From a checkpoint of a small multi-label audio tagger: 1.3M parameters.
Rows from block 6, named by matrix and row number. Each number is 500 + 40 x the weight over the matrix's rms, rounded and kept within 0 to 999. All counts start at 0. Numbers have three digits each.
# conv: 3x3 conv (model.blocks.6.conv.weight, 176x112x3x3), inputs 14-27, a 3x3 kernel for each
conv.30:442400513480531498546563531511495503438442449518465471422500501482502559511524475487440426518492545425461464504525458525457487506520452508478429533480537469508564473461508568552529551489529477430507598526450562503499535548460513528513511556516594610491541529516552480500520512442520524501520548591400485503456470521426476503561446489570423552476423531491475547472487463558567477
conv.31:566558529501446465547516513482626569494551480536655520546522576547533524546503504495498529480475534406484519507430482513462479491517534510447496459499536441450472475564490454508565426408514513462414527504461479490463470508508543491486499476549518459478564496518564453421507492469537499469561508467466488458478577497526537519489467389512503494539472460495515506565466454504476452
conv.32:474523513447497547533582570450496493491523464448461422476511415543535517411407518553475495519446531511431501488496515486481519523447418524501427447463470534468529576521486512480496570477534527517499466520572431440502528531516455535521492532499506467461507532496432449491527422502491537498481476501514493471461479499519480501589464528559436494561447467507497479438433498528460461
conv.33:454474494480465509508528520488536474555523504516602521491509507585485528489516484490536519475487472451499551479497472468441461484393495596500477530515505582526502497452489493523451508519518497479424555553545471593495484460511525525503442443497439494496538500482595587532502512520467468529493492506514500494512505488516509561450508474491500538537492536470467516514554532484536536
conv.34:499499520481541524514470456491454463490481490544524499511463526479424498517476515505493473510439489556536491529490452498486491489493456540528449527536524524477547466450468434488563421460537535490495537565527531483522579577532552528567423451523527501556481561565416486488513500518473428519451402471474466528485477517467470533466510505530503493575486498508577528509521555415410447
conv.35:481492461494478527523476481468544488508473535497471513480522510462496526500521525502494531425541527512464425559606495512510488480503513567518521553550514510506521516544495514483509532539512497509528451462514484478466539560433540529487454519600457462512498522556497578575576576521497534513443473550466461439507525454473558543616490489544440493568508493507452493513493494527542507
conv.36:485494451482501498522531548469493478443526531513516481449507498500484481480423441477520497406525506442492547448537596497474487538507472533528484527543483453526579549518478451483475482557462446419457510453522513491528546520532540529456563546513483561572528515548501512539545508562561458439524475439469420510562521477463447445532430453471466490452513513562490394549463461466530484
conv.37:461467415505521473498494423535482454473505516607524519562441477504538541530595536500540532446394451484530457551482475551513517515508533526486465505529504505543467516514539544551524515459484475443491528556462586593455495516495487448488544478489435487545526488481485439516438512497479529472465515503450454531536527478436378510548502532523512548559509453488446521518533499526526512
conv.38:593585516482524508530495513522488531567495489484423494519573456459600524557601489480502545462480538529411477511449506447488465544479485468501544490488493483513511480389493457448506526540530531533526479494432430505536452573507558536510594598415514495429546506476526506422585514527549533537548561472536556534467431503502517520479485561512478438568502485509519499501497500445498537
conv.39:543494471554493505501438550497474499528486477594500511499537514460525454523525519518500483489573516510505475496513537522480504466495455538474524513557516423371405455501552552497527440435478500516499486497453473440552568501476562527521533596545453459482402468541500574558564453484498417467493526531404521546555545513469521502515552455497473455538446486526378466476479520443414495
conv.40:469500439515489502465429438505506499530485497447502477466467500436513508478508605516486517509487536464472496605634425542570433465488446487521557531506502465460559460503491513480442504416463493511482482531507447585503525508482525556494470451463461516452504551578529497529503525546489456531501487560443462463343452525484466414479477535550433453597500517475531492459499516489447502
conv.41:487584491467515428457381430528579509479504522562535471497453528467400497487443496503492440476463435476509578467410486571477526577463505498491478491473502517548510487506504473542538479497547577532448421472572520518420535509535544467436564461437528489522526515482496500492556497569542486507532538460524504450508495479488553529482462428504522468454465465516437523453461515517525540
conv.42:511439469573510489586538521508485531560540490556549551534475461550507530482519536488478481468509536456449513477477473453508477514535505517526554485536592619456505508511476542526539551553531504504560445481498474468498508470406440456526570609474540491431535531544478503452472500441436487513480466461447406506515495552474448485483474521593570483567550455483483477514458535517493484
conv.43:532491447423547528493472458473508492500481454528495446603508441528522440492547484516560542442498484511519558478457498434433509512509474495540502544456504573490499459500451459533558438482524498487453532494478454553563475532469489503504463535514510531484472484502509478563524523488533466458568508493489536501502552539474481482442451499469491581480575579526481541506464501507497493
conv.44:508416487531471461464433445488456457443468466480502462495451518469465517470445556490500536429417464395424498547572492484548464457418481523512512517468472458465432493469523482491496477498485508532429564546502488530497509521510487485503482455508545488470458494502502454484492512419495482454589545499494497522453458443415433478479461550498502511445533464560494523557450493465486502
conv.45:517451488522524503521588529480516553430478517470507521501469428456501497525500523519557545466468464448471528590608467452584509463483466538547491507519432589551498476472532468502526483434479499462496538489531500525497521518518483474507527501549524550490497518431518497497462462501514461480533461497549513450464507468555475511525452470463415523534460497510424479492500496500517457
conv.46:521548451509502493504477485496481577497500525521488530511426468430519516477532516494480486481546542511515511483496455523508518481497538437536486490566486542479445465477516481485489457493497552549488487507512558518538448475523510416537554529459462533518546538495523539477578616585469544543485481515564507407564569524556492552494486519534481484486452448551548508493545530471596485
conv.47:540582495471514535494497526533486462556489455517487474452492444432466506460554475463480541489538567453548553480528522508436522473464489428492488489466481510445471473510541466448505491461478382524492526527477550506490456504511441468494491405504577509489505430470519447480516511489486468509508439440483554501477584518462498519534570554515542484454511483471450528425447512500454537
conv.48:434436411478508432496461487493502507518519553501499521458491453464493518430473410521519382538482435466493468497507447558462449528478447544537514560553538554545559494476426563514529571434475481530480500493494474466469564517526494481531532501464385396495495421473509498508437475457548494403534507480448450441489503538524559539521524565526506516478527511530517518437528514509564545
conv.49:490529532486475494539515425502458525457456508492477477537493539449468486394483550487574527447505541531485444497533469506507457587551515509541530497461509477532480489519565481494532495536474608628547528557429477482508551502507503490522437511585502573527476487528508504518525516557583544461492519541437521521460510513433449472518484460570481471557481592552521589512472493504382473
conv.50:491437514472512548548549554451475420508486415512482504577482452544543494512464507536559565502494508518478406543552471507519438508511460517479486563519482573620486499561516493494480505502526504505537503502485506452517542479476521578495540515477555517424513523468560542526481431538496488555587545540527545525538591463456607508502535510514485504511450465497505532514494472569536556
conv.51:468447502425447552484394443668578532613497496589486444537538453486522549486503491484454486487440535561517513496515526465548577533512473563489489506509479526509571455462523496540535470464427494522485518544510458418516464548592492513487468538518452520487508516490475504538429609546519553525519526501597480492511449500503477462530468488500514602494512555506512524508451522457424477
conv.52:496542470509490462490557544544531502504495460518498463566520522447468482437560463512498455515514483403527468520448490564509536642502485543535470497540474500482520437485570480473526497513513533524436457488449540525526476469532469511465554501508505531512503509476501515472666522448625493438659500557463493491495456496391448526447517569418466500476464568589541502504515490487498494
conv.53:405477486450451542518559523585537482464509534507466456499469510511476466478556558506471494562443462579435457495467527532494495510511536509469471494468481544477542379422523430511550523535495457436560499450556442493500500459472434514486506477493506542457571568523479505478469498461481545502449519564574499525491466484474480564469424491500486500536469519501510460537519502487447448
conv.54:483462569490390489521490468515478436527496484521480484492538568540593493510526497502515485465443514493460493514509503428481501517556473536530526525512457520459538506529526529481483487491504511446496559509492549497499510502483496496531538530524463382493466452555523474503520504484465472536531575557451486483505525459500521494552480485528484486418477510495498492516488512548493476
conv.55:521514486447460517525473465463480508487468516472389523543587491518474511525563481584561492403523523387494548435405507479484544526402506518565528498525489492459517433559564499493466549498516603559443459507465483471564487489474486534509557615503518477578522467510522487497547446467606545494567526453518566484521476458548548514529500476470508501517454530449441487454484452527570481
conv.56:416491475519488523480437437497537481441529515472505506515480528532478480487446433395477483498538543489543422467447486518551525459528570564451446473536505457517530395430532447535489467472442521617502508477497441409467454505529539557574502430556465533507479519519465478458528598455503557556488460480496533490544512487544554617543518568495547517542577515443489563436522540485468450
conv.57:512435473468484529517512475555490554482493475541479493420494525454461501514468495504498471502513560501427543501473511539519471526441508472496480489471480516559522370424457462471515517465444557527501550489523580532509451543503495509462576530480500493478441512518476539541581462470530448513600491493498419564487491519431474500531583499539586464549468484543553460509537484593617464
conv.58:516564496498465504437477496434484489524504495544504533460506529487503520557495497451553542496583556469466512544533488534515465581467464470432490494443503521433529510488499506493458540560531576555505544531515479497484528464451471447481494447478500459527451487567450413565504431467496446489534455528498519554514476482575605528539523502568455409457524473435421521434403484535505508
conv.59:488479521497457467531537522570496498517501531508530544497537508516571533397466583503468468523446424499519537498546489513476456364493498514489491477517464557570531407477429475467446434430511481482492509399534584538504579539491464482496482499441485473449469487524428458573537447468509513540483526541532463442503443459531518467528531554528510510527623517502507472519531485557418420
conv.60:517550530499447421527560535544523500449461488559568531462569561469505474544558495529568443549454498524472460484448490466489532507513479466526545504530510457522467469507499494490470478453483517525435512501431584573451468425533479445511535465522478506526477481522486572557497630531432471510476538499492499558523473508523454526439483474435540517511484489481487508523554570468587537
conv.61:512520557455490554429503558568563466595523459611449427545525607525483518572532442512503457485498479526533526387526569431509500495454476529494560525530487516560445454495485502505474438536539504531530513479531452443511462557495517547503446496499464436507508520473478548492418483561472482546500456495505467520454497508389559630505516514447474507478534547457510499489495540451511537
conv.62:438410528522478453513540458482480536408509487485517478430502478502506478501478432484529480517556537474530498491537520515491461445496552548520492493557519428463476450457425521462449472492532538551551545523505486499527469463470601547523508517564549488478488484456515462474530531462555478459531423456448415469590447484470469454442483528459475497468451505554604501580551471507506501
conv.63:515578495510499469542517471485489518465508557485542528599451529536454501529516471588572479454490444473476540562553529531504461472497490532528558556572500530484472477427455577520445437521463526532605505547489486516484540464546480541551450562499540549525463522502520521462508473530452483507424459471536503400575515407498475478522530476510481533530488471557492529493478550487511518
conv.64:537551549489505499475476468522515524498505519524506470447650570489490457472515448474462479484477503468456472475403550516474499520541450551455504478424444445420472558467528459442472449530562542497486517404485509406488526480500450549486520566505530525542531511540494572535532542507528499512510552502526511454522538484503578495506545540469465493540539539496573449504475471511486446
conv.65:525492419548520464461479557443515535471543529500622538459516568483463569406451600508533518509471471530403505516510576507539540570555544476417537497505561486504479481433534531530588479479467490438514493505440456485477508522485532524465518547557544580544481506485484508532520469462498464476520520526477469505523474535466552520517485493443470498534506497504491502472467491419443534
conv.66:464503538464428484491506534607523548444415487524550534522473478469522515470441460526475461545503573468559531455509504533500516508472504493507510498541475536501443530498503528501528484456461452473505460519484447583511471480471464525552518505449538527500502488540499390529493473527482472484429437506508459443536485467590545428488419445540522509518531544509509526427509524427472480
conv.67:567648553535560483536590548565495524480467537449501515465546493505463499485545534544440428495541575498529491522487547479484579517443504558531491495480509453499493408545554552536494522531511448474419408473525478512511495537541513448496473560523551512510493517482487496473549517453443441495490442468500541546526569527552461462504528547454587531491537456496405484517452493527487487
conv.68:530558517533552536494551522558553536585509470547529505524494468491470455489481512477473483522441528522430499486486564495509473459379447501548523473581503556611530445427486531483517537515497565464443617559417493496467424426555492556499462568536441528555374548547515538507489526436510534541452484550482507600509508614531566505535502579515475511517491441499472425522514547531470519
conv.69:508395529425422526547598605539544525441521561449470473526491507523486480492382460506508473472451473536471463485466490519477531521484501483498536529489527529545472531540498489510507492511526470460518481475529470441488517477528479501449494462462399528570543563514511530514393475514539474564456493576519397410486478503502487576485477418499485523515496533503413494493449481466452499
conv.70:514489526519517510470500470526586554522566513575540495454492479505548493506593551472482449448481529567542571511489489461481501512510563530467463503365473516392461471417481478507433573520580513491497546501490560507506466487508518492593517451554376492478405458488460427548461466457478417479458419479530554508496543477550451499556526566493484479575526576444464478477464580454525501
conv.71:442512519445451576468542576607554521484471450589499457462458551418432491422574462500434439556456441503495535530536500515525510494466470459487504433526481442445421487500550525522477477484476510517439382518490436502525471479553528547476470460450470490510438441504389431459516575528496546550499468463410433524473493486503445452555596572526550530477511452513516538410450476494541518
conv.72:483510444504515454472464506484518518346532529479529524510562497541508512482423483502458465485510469520482587496449516462517455524526510500463463486457466483424539491434483447516463457485467507438541478476488462497474460554469466469516484437528437487519542555503487477492464487547513503513507494517473469545517463505478458459480497495438477509494495460552506492545518540468439544
conv.73:481433517467391449477499546512537440517518465565577517485457541490539469522563500440527484460435513495503477537577486526516463462504530523536496563507465453478417475487524557535445500487455440404463498503534508459537595524498498486466506472450532535508482501488538518557468584495493502490460527472491501462449518523450459532472503542553480486553431398567525493545460561512484472
conv.74:482466543509491520504487543435459518480514568499544548511576582504513517473554571491493481561560443515490481499498492537448447518489469522488469520552482499513486528442460517477526545418486471538544461503565503525538566437514534476492477517526465532456484531521511509479469606556462623509446658487515418469530472524514495512561557501483460460479449458519439446513495480485512466
conv.75:499615544445496516498544475522537597507459503538513526467457508509477457477438404454459472499498537476475508493475502511453491541497521514410436529465471532445518525477478495471499470451520492523505514508459522555485577463501539466514552498524489610556540578537539524466453411527513463435467502489491445556552407539556478457467481521470506522509492482372430498535499519536520529
conv.76:583620456509575455521538510564530524530508498521515478478472523454470495491506557470544520499535509558593483465468474518477481545518537511550493598531449492597490303419566489446482408397507516503494478481501461513478453544470493484540481386432457447545475445533488503496583485496474490473544477499491481480581521502534467521486448555458410505494574525538483518514469537471510541
conv.77:492541530469440493483448457481538519548518488496501535546539501559532572425535535408460460369419574465457527470490551500504517512490498463482486517537467534504492489470504492477461530467524549594479520494477482523473494475438471477479469479519525440435545480496556505469487537532545469494550553502473513505468432453519511529523467549459447441472508520506537497489496517442579530
conv.78:470508538503512526519529492472549492480532498496559555449496552496482485532530525529479463514513515457533463494470517427524498560518537518519536542533434469528499445468486527506463532566543563487508522432502543413567454451442419521487519513494426489565436514503411493552498499594514542509476516558526547493464486543533472490525439508544482440511475497456485468490467403527502519
conv.79:434459435514511444454484470498467495485493476538570546531545544510544548469533522503504546490461525507454396508571470466562523514603487477450510440471526409476522411407597541485534539455505409401487474488522437547487497476511478500516490538505498517497424494492424517524449542530450498458426560529455489474501477483524473493463480476506508516527472495481463514414493539477466584
conv.80:457483534516479515543556605466485491528439482503477517552514457603578503571501451542464523477526526469530437513496492449420517555452463502569495493484492520533484465463576535539500542524437441586572497485505442508560556556448536476492556536504500480543510422456569478432485467525512462525529503564515535506495497470533537482471490531495460489433410468536508407503509488464483517
conv.81:572540446491559486532593527459511500499523539530515509499436472536528508426381454456470538519499558489504469417569495461513514547519463479494457551522470545500507533508507426518537424428472447498568461486494486536500491599534461620566511583534474478468509476471527533489464483514547519443554505450507419456508538505544549483485472456465492561445556517486463521534496467511505545
conv.82:425503506498490465530543462520525527538511546464491536407488505479435382507494505475469520562485533457424508528557483493537470477501502544429469473416528445353514443463502467519536463528483526477453490484461469527542473492503468464482483492537543522451459500507489458431505504471536494485504557552542523523535485523487449516428478462434524489464521512396465470449484526455534511
conv.83:537472477517489509495468469555536537572481515489494504475505426474491542464386460414476465536526505476548523502468495523403502502520565532479530522478496521464504505410424494425458473498484525544573468476522433473467491580526483467489523505474468490571524542506546510542492408442421453435504468455499432475522484528513542497564453481475431535451484523431475516474472543536500481
conv.84:472442540480514520485466483445506548505523493549525517514564528500543504429488497527542551515520552523477421491545488499488439436514546529456456499553488471437513522509506465502527557514432514541474469480513502493536514423475432489537452542532526552499507545513499586515495500499470465493565504567515539480521482505570506534527504563462424508506476556505536466492545509498429519
conv.85:526512497489511497432468477481476527611521544570491533509511466504425485536545550524479482584508455431477473494563493485498467564442500517560464553561508408521466510563524511525474437492498440455507372502515466514472498426466511539517563503570464474496460428485461521496452455483459449484429476515489607561480527514472544562514546509526472437449447558372455567383437506452466549
conv.86:489473514467473477581515534523523451543508512591513505532514513554495507487548460538537513539445491510524468459426440484447468481438522463469500488498570534425563531496489514458438513473491449512530515483448511464511461382480521474484463523465535513495525498484446500477432486545499507536523514429507477481487524510487484498488489497520516502499424455490512487527565519564512518
conv.87:464523545463476499568513534506472462498463473544481471494516511575568529517546510519487527471469547462470520512541465487571514466489506449539530484519547509436462487521605541417588464404487492425496489562480487492505514576486532587558488536530458517504507530489524527529456508582393488539510530508486473500438456523481437560515492494548494524446428480477526544483545515454414434
conv.88:496471520529516519532483483520458486466477495439428499506521489580511522547547550485533510557525533540507515497550508488505502530453469508423448511487473537473456519490517528482475575591489502496541497537458543458526436543445489484550477491484463506533439493534457503507462454436446540527400469489423426439479464510537529453524561580551525543504487539563517527484493482416457579
conv.89:513484463505573538573566546543520433440437471453464516493494448526499490492470462470511465581501499506493487488482468470501628462446540422454505461551548456513487429539456541537506495523483492473480517444482467475522471441472490435493472465499419484482492511530420524467517537446524519494468486464521414490484528536488543506541484523535534532465465463491505531532482465535499504
conv.90:523433562447422518487457550469481461513512513535473506522525530449501517583501454531526495465515481466591490487478503510520495447483555487531514524474488435531465453507600501527473476503500420528481448547545440489516528500497523531494503465467442455471430479499400518460448493504468511526486464465520441516493409540496403482553538514514490534461499507406511488486513508500500452
conv.91:557602444454510533457488508509459484490511501488492553430476493475476485552550535545518475521538523585439575534473450479536467500524493532530485583485448564522488496547528564517484467436496504542559523518443549558481519575592581462533420495545475458574450493491444431461503494544523464467472432573469505523449506486491503506551521449575482496593499515466463550506515543494470464
conv.92:496496515482532492544527505457527541491521538506496485495447470444495578468496510496474501476494482481514509513523530425558513479515471530549474554498472510496526541512527544478490548535521529485469556511550537454517571511497436510444501518527548514473438498520529528494492457436409443490505451563534445516482506522433484483519484489535486415573495501546471480493396460502524525
conv.93:526484519565561499430502448487572468505484463516450492472503520463456495483521459515366517525438457450380502554550521570517455476437468477429520526416457519521506538628502479497512523469480470528553515507533556509517460515592553546559514455490496463443486503516526546501479470525542497487541529497536510505464604474483534517506566501479479480459516495485489535474471508558485519
conv.94:504479506594543521554569554484484521540505486535551518506572529482556518536512477447504476519478527448507542477523469524514508512500435501455497540500557456511538539492485552515473477520499451498480506537471438478449498522497465493500482444484513541444468516509522502417544516486464495542475419452547574507538518516479486483456447496448466486545505523457436473468483492499420446
conv.95:535602527480554476476467487572588487497492465515518526480438527412363494476486461542579516525541498484465428445534565501518540481483491509458502467522575457530538554560510498495513448477489481535477474527456528544456430400485451423500439474548541507479496494439494439533533468488484428421566572483502511454606543442493481429500591507493522536455468486497473489541567532527583516
conv.96:575555523499507553541472503494561512487497496544554512556451596564499450541429436528459557583519553528479511506459447482444477475504428555513462510498518482513554438449477442477498490536572534508498466518507530564513488526552442510527519498536542397455429475471417505503539469508560493467569498485541459459486442454495470531510523469546459480573537498519479413465472455512596493
conv.97:591560469477511545580560476507482513531471480546531503536580496496481475478581564536477440526547532463464471522492519477469492512478463494447467462583534456551508533537474485522497457498464459434474455489445490506489515499487539395395482512554492471569514510515482445527492524519511404461482501494423510527504549516525507549572469483536528479552503473467421508498446484466508519
conv.98:484583469583490498448478548522506464449495468472462492597466459532518516509467548469570505575587462546463470529464451538492433567511470491497475474507557540599534420485525439476547519535506556505488484477499506485567513453516409486509488476496559537503541525531548504514556497454514455479500414481502441474557511453465515467474536504549496490542552556522518558469455523486407452
conv.99:486565533529568518463464477475504540545491486495510538468491495457493548557587522535541517494483441454483565478506584488533480487512505551524473575567455513577544543493466496508511456500560490445541542493480519469506518512555553553531524510563461435473442426478440485472488463561501470477511485462514582504537504480530483516491558480530514462478532546484505579508454481497492536
conv.100:536513459509494488474466444500501515465482499499548474504526537549517572479479535481461443520488502514513542483411505544533555574489436520475492536483479443503521466567548550556497573566491541502456536513448521536515453428478546523542533492538448485584553520495511571523525495475576488491486533486515480464440474519490516549591495532494460517525535505546523496576471543411462595
conv.101:453520530481469549511466517471491566473462489512447382458455532485440469514497436552526491558523537459502488488481429498529541491465495586539481434516583460540492525573497528563500456462476587541490576563472466467512443494483498546498524484485464434486530466528521430497575510499532597454515512475603555426566551487514466508520586531532520522480487398518594553491538498509534451
conv.102:496403536512524554501522523590545560529531484447496539516568512431493523488495496507510481500507510519515491541517511523456427419413499528519514525504470532499503455464549481468531502461492523517519518526467497582453566550502492484428462468496523480498507501472434502544588533457497476487417441550471447524513476482503538478537526562517511528488500458528600525463512531398456554
conv.103:522462483460532512465546442590582529567527477496510435567450499465467509460587552449494500471431520511485488529541471537530527614558508600540578536524534457544544433525493445483509449457548551476510480489474490502492518463435568492518518561478473479489553525459556578546436513530505474521489514513452543567489527523483448448483502559474455535568587552515542550520555542519555525
conv.104:451534532469508528580598525515489619504489521463492445484485516460494554515480499462510523470470509447466508562531492457461518516489471453427558449488435559645456561576493522562540495523480502554511494498528610471495544488457579508548503483495436515527536509469581537483424534543438502481546560502547595518508503524545518531505514482445562520414481497474462523528548495564552445
conv.105:440416527483483519477575556412506470519546516578449475536571564526572583535542506417445473496461453546527463480556417486427487517448489488512451519424519473450528535460503490471582496500615432502473500573495544497515567578478531554512444479491575534479513559469466525533460491567462462503509538551545595479522509496503535510544602473561479462500430408562490526524507558443442488
conv.106:564473472516480475551545536521498524570566501561506554509553501491440473516519505432548532442512475535498523526497452514593550496504540541552607498475527405490575483504538553576556501559532505490504511599514551561504491533472544548485494504510518537531525451485470486507462507503459468483534521483554495525515543536565442475598569552446515486583592547417461434505517488435520499
conv.107:515515444476503567487520572487536525532530507473523463463529489453453509495549516529497467422448489468478541454564517520490491597484513428448526530545528583470463463497529475530493505537435524534524521568516499497489562537528490543549522424517494463473504510525495491551501449497523509531534468463470542501486573518581585551522505487495466450485448462504496494429487424516520507
conv.108:490449515508544536510472550501470461542535508424485501477506430458556557487454503487542531473475525521494531490489490472465502449457502529510495524572454520567570478445532405425500440505514503531516534553502433440522500595506528535485573503483574464502560502485493462439537502535494477514571483465546604515504449429571462497480469468533508506452505525515543498524504475478391475
conv.109:538477494521532500416468512550425453523551500442532468462473482480470497528483567530487519510550494558495512548526480437449505463526454406445527439470439494510495438516554423538525555532490539437541490504489496553493523578478492518533414445475555557482486490509504583535546396450490474469439483537430474522564544524555609434526514449548490491553496518496566481485502436358569497
conv.110:484488468471471448571484476533449454493545514491451437516517526555479477521513460451552569548531542529489484510539540510486498520495538476454516503553491589567469445491545534589500506509525511448484492539481538521439541606467520544442494509462573531530521506475534434465493548485502463504490495401448448528486504507423488507460477574545530526585532480496486505514526528491533503
conv.111:548433469488534481529557466437452486436543527460542584505551570459590521505483453550517466474491488428464470548475418593549527558456490509511517579507475582582505540547445520498466559506464499519438505544540470533531540595534503559509519498525517596492492525488464480440540515535495447501494409519444518533538523516559526476516435475465527549507528506496593535469525509426467514
conv.112:485527516521483516490488542493514545484495475488562472576605515560553508434597513557534522482509505433502527478584521422508505477540487459533569509521515540462494498609494510456460446445512439447499462452470532460564478439477454486500529543522421446506507437476400426521518489543468481500527546514472542495563482474521386461501539477482485483520456538483430510478454514498511495
conv.113:446464442449521583436500544440485527493519545431516492450466532497473532480450536449499526502492504486477528485490555521547540544519512475446515478422500484399494478447477429523508453450469431506460459509511494516446506496491533494433547529532485533550499547513463577536440492535518467536480489560444498479474498508449466479480484561523542532486517541451478526507545508536530461
conv.114:479532454393539513527580541533503528530576532442476516438523409443503523424398516541501531533467498422444508405540477522501515517429482517471544462475432549551487445561427529509436498495531562457457485471517501526461526604507480494510510521539513574552584500486503479480487551515532568536501538528478522565464481526464487478512446444583595493467495486480457443401521511478524501
conv.115:583538478475480505455480412405422511422406498507521473463524542484441560348466504470566528459500492466556557526476546560449499475511570432413466480496533511496513584557497503510462566452417517580489473574468469424497494468484474456480420447549454467468487565423486492488481488510518480454500533517548570533547494474457484516497485471424483445595600449480469563453469483502429514
conv.116:469417486504529529532517591542520519440510508516552541421504490484430500506466461404491532488539515487437477574455425530497478523509524449460494452561548512496548441519481503548449474503478539512507524520502537562553563453483515531476524539439523525553597522530468395461484502495506523497462552495548504488529527487495487521448490530460531472509507524435506471491551469512484471
conv.117:428430500481472493459517529558519459503493507542555515525441494511528511515543513484473490438449512447501490486533527498507538531574501441480500466484491438499541496422495486455520420436590447525501501504468469505495530613531539560535508558529445540471460494539541514585516472521529518491486523489504477499456554515481431489508509533444513500493478522480567510557499491583503427
conv.118:526451462490507514565534479417467536453446508504551466613510438501526531488566496458503490551428502668526477514506471446491445463532504503448561462434468507552436484526539512538443531556496470516400555556456459454493485532346422454436447480487483467457538533519495418504532507495482463464448476467523534446527550507529486444483525418502512472521585472488484456568549536478481561
conv.119:513510457490511521539544510528525460547463451595567492454483478507462542424541509493507492455425484478467521465449518429494483449479443523479501505527423445453500530505536535508488540526493492481480457510558556524469466542527491512464520506505545522461533511529534526559528504494555538473518469495627463500584519469552496446437471541514502456536519585415478499482533536550524513
conv.120:521534557485484494472480510422415435483504472447475515553485429528554493472559487460431486521540500585564521488455530508487499504519464493504524468430509498400577527504457497457451542550500592547530403465508455507523484462521551495483489483474511504461529540546532506485533485409530478498452469465524555499495493543468501440475518485466462486485533534475534476506444465499511481
conv.121:507538520482469528538541547511479483463438452551455479487552468522579495564536462432536623572529444534499473549560463518507462484465499546493528475519552449411530457558520488528520558486488542444500456520495494496506449508510524585538434464480478466556438466509474525494534461487454506508509499517502558444505462434493540471564485498509495498532503493510476511519479471470455491
conv.122:470582501531495498465543592593524489554498497498513506501475509566447466549468436522514448554473513530531546503532513551571502539535539543543509513543486549560553499455568496464520543476504469510541531500495515535548476453510474435455507458507478501462465510483538451521524444466449484492495427457565440433503519511524520437548431517524513505465441481513542489505527526480437559
conv.123:504488472432496517470505557572452495516521446568516460507556460517576458506520521500491512514507505489474496482543544483475541508559490424502479463523471462478519467474494510432568531448596418549523449502481469462482449506500528521486549495482544532486593525471580491540581507499582510517477346538512496512482501562449436550444457425484552472473510509481510530521505523482464486
conv.124:501401463514507457431411455422562536471581509486528507538528518491495482540547502453468452459473494464420425452413484495530521482453422470538457485555487393534492475486459439509511560531451499481514547512506475443557472498453561532513562498497542496399530522511452489522519563516549583574559526536549428431544504445542513491468460530475483525488461497535546490503518470541485446
conv.125:527548491421486497464556519503493560495468520433447513426392471548482540512516471475486536472532524496541500471440502480454525535561496507455526550491459499453536510435524496439459503419393510476459471479524511492566499640506466544527462448493480539487464478509522510506549569508478493518510496484443479515523556555461524498534473479509528482600523456418446485505517548536506519
conv.126:512516514505507572470472479509460519505459518481548507467495567532551501529519481502426420564561512484511490439419533515489524481518509449506470470493558514571569479464447506554450520592532481442452449510551496547541536494519464399486455501537433401506483579548477586532503473517484490530479531464515484478520524505504510518525476483544478498593497473440529498376499528380476492
conv.127:482480514517457537522518520544522474527538459508529451452403484476462519489475508511479497480520480427511516487500487522474472526462530483561578491555521544580409492507512469537544483516544489478440493455468509497493514428503527494479530569473620564427506493511555453498529507468559489462579459535457488537477515493485531535532539497532549474482468533464577521506532563508502525
conv.128:553493498561515498539471482498546508525483536521528482504510497421468542452476492422448544468509526496470537403431448557509484510530492394523550479545500453517408459470541512514503432474483572486498558520511488487546483430489512482515469498576508519563507564515450511460535483512534518504487434450492563486533502530442527548517465543527496538540445480590527510563511536485422455
conv.129:496501499512458561493495548506468488498460513384457530528477544506520477531499483572524442509593516490526439545519479527479491479452480514520485529584535508493516490485533503521476546520474517494439492557518466507538575563500524509507491470580501494516481493445556507514511493533515479514501454484501538524498492512464462523514556520487494462513483556510515502521493485541487523
conv.130:490470468469541476441491518568501457521519510531452463526549508539442525475495520550506493456520589520515533468491500458551521459538557499458461514507466567522567469506509449507489441515463563473517499455495580444477496513544525585545437510475532505445553493475554523492501558583565582474576551468470541473535593520548618567383444565457481507399457488505524524526505491495504487
conv.131:444557534451533519491565582479445515504468499518482474434489532457446456480583499569474466518499498546576521480425485507446427477472498530562524518467512468546469495437478489451474498532547507531465499546504482496546474443451477428450433429453442486487461476448442468460442553494494506492493485524554480498496458442485512519537526500519508459451474552468451456499497546517443471
conv.132:527467474493454474537525451448443487467506538441513526515438476464502483435499539521486511502468502551500473496498464514517523508612529492501501443453427523485487545487455561485498468512562504501485523515536536558446503537515548521517518449518491514513561490461539464463401530542549549498579513453485489484440515534387430479504539497423501487441559491487441493587476525511481420
conv.133:531559520558536497492485442502448490481501487451454514556584528473562589462494528506497518544525499527569497509531558471557513539575504533551505442569518533560528525565544531505476502445524493489463486529471374467508521547492464480549498489542473475446492466546503485519454527512488490515530428435514567491504538514418454489554527493528559496474542521460511468484472525536546551
conv.134:401432522446483519467460454503545551519447482481531489443450482497527563465518522452513540502483526490546500510501449573548514504486515526555507533556519565501486554610515539482525496478481503481508519518488475481467497545518512467554527463510539512462581483525437438511427507530569476504530492508512499512504508539462467471557482500515523535529498501477514517553505481461512486
conv.135:525535474488454481511430420498442465571539476525509537513561522482527453499497488476550460517531567500516516545501507534582496460514541521495458519427562498544523495583518519505480535501585452459478512512515507558477447483458521481446412440546471471525502484483569578511537454515523490478487515475492556506468530575526472464518539508500492499488513525596466497483479570454517535
conv.136:437410495465469490511471486454463525455519554468515502423491545562539528458522526521513500464450518524549524504663499517512395493487444567541509481513526425501545517519527529553504439456513451440454455506546470440508494503502538544501560572494429468538419439528401477550406441471541484487439467476489495425470470449454505522551568533532503515464467475480433489522503560519469529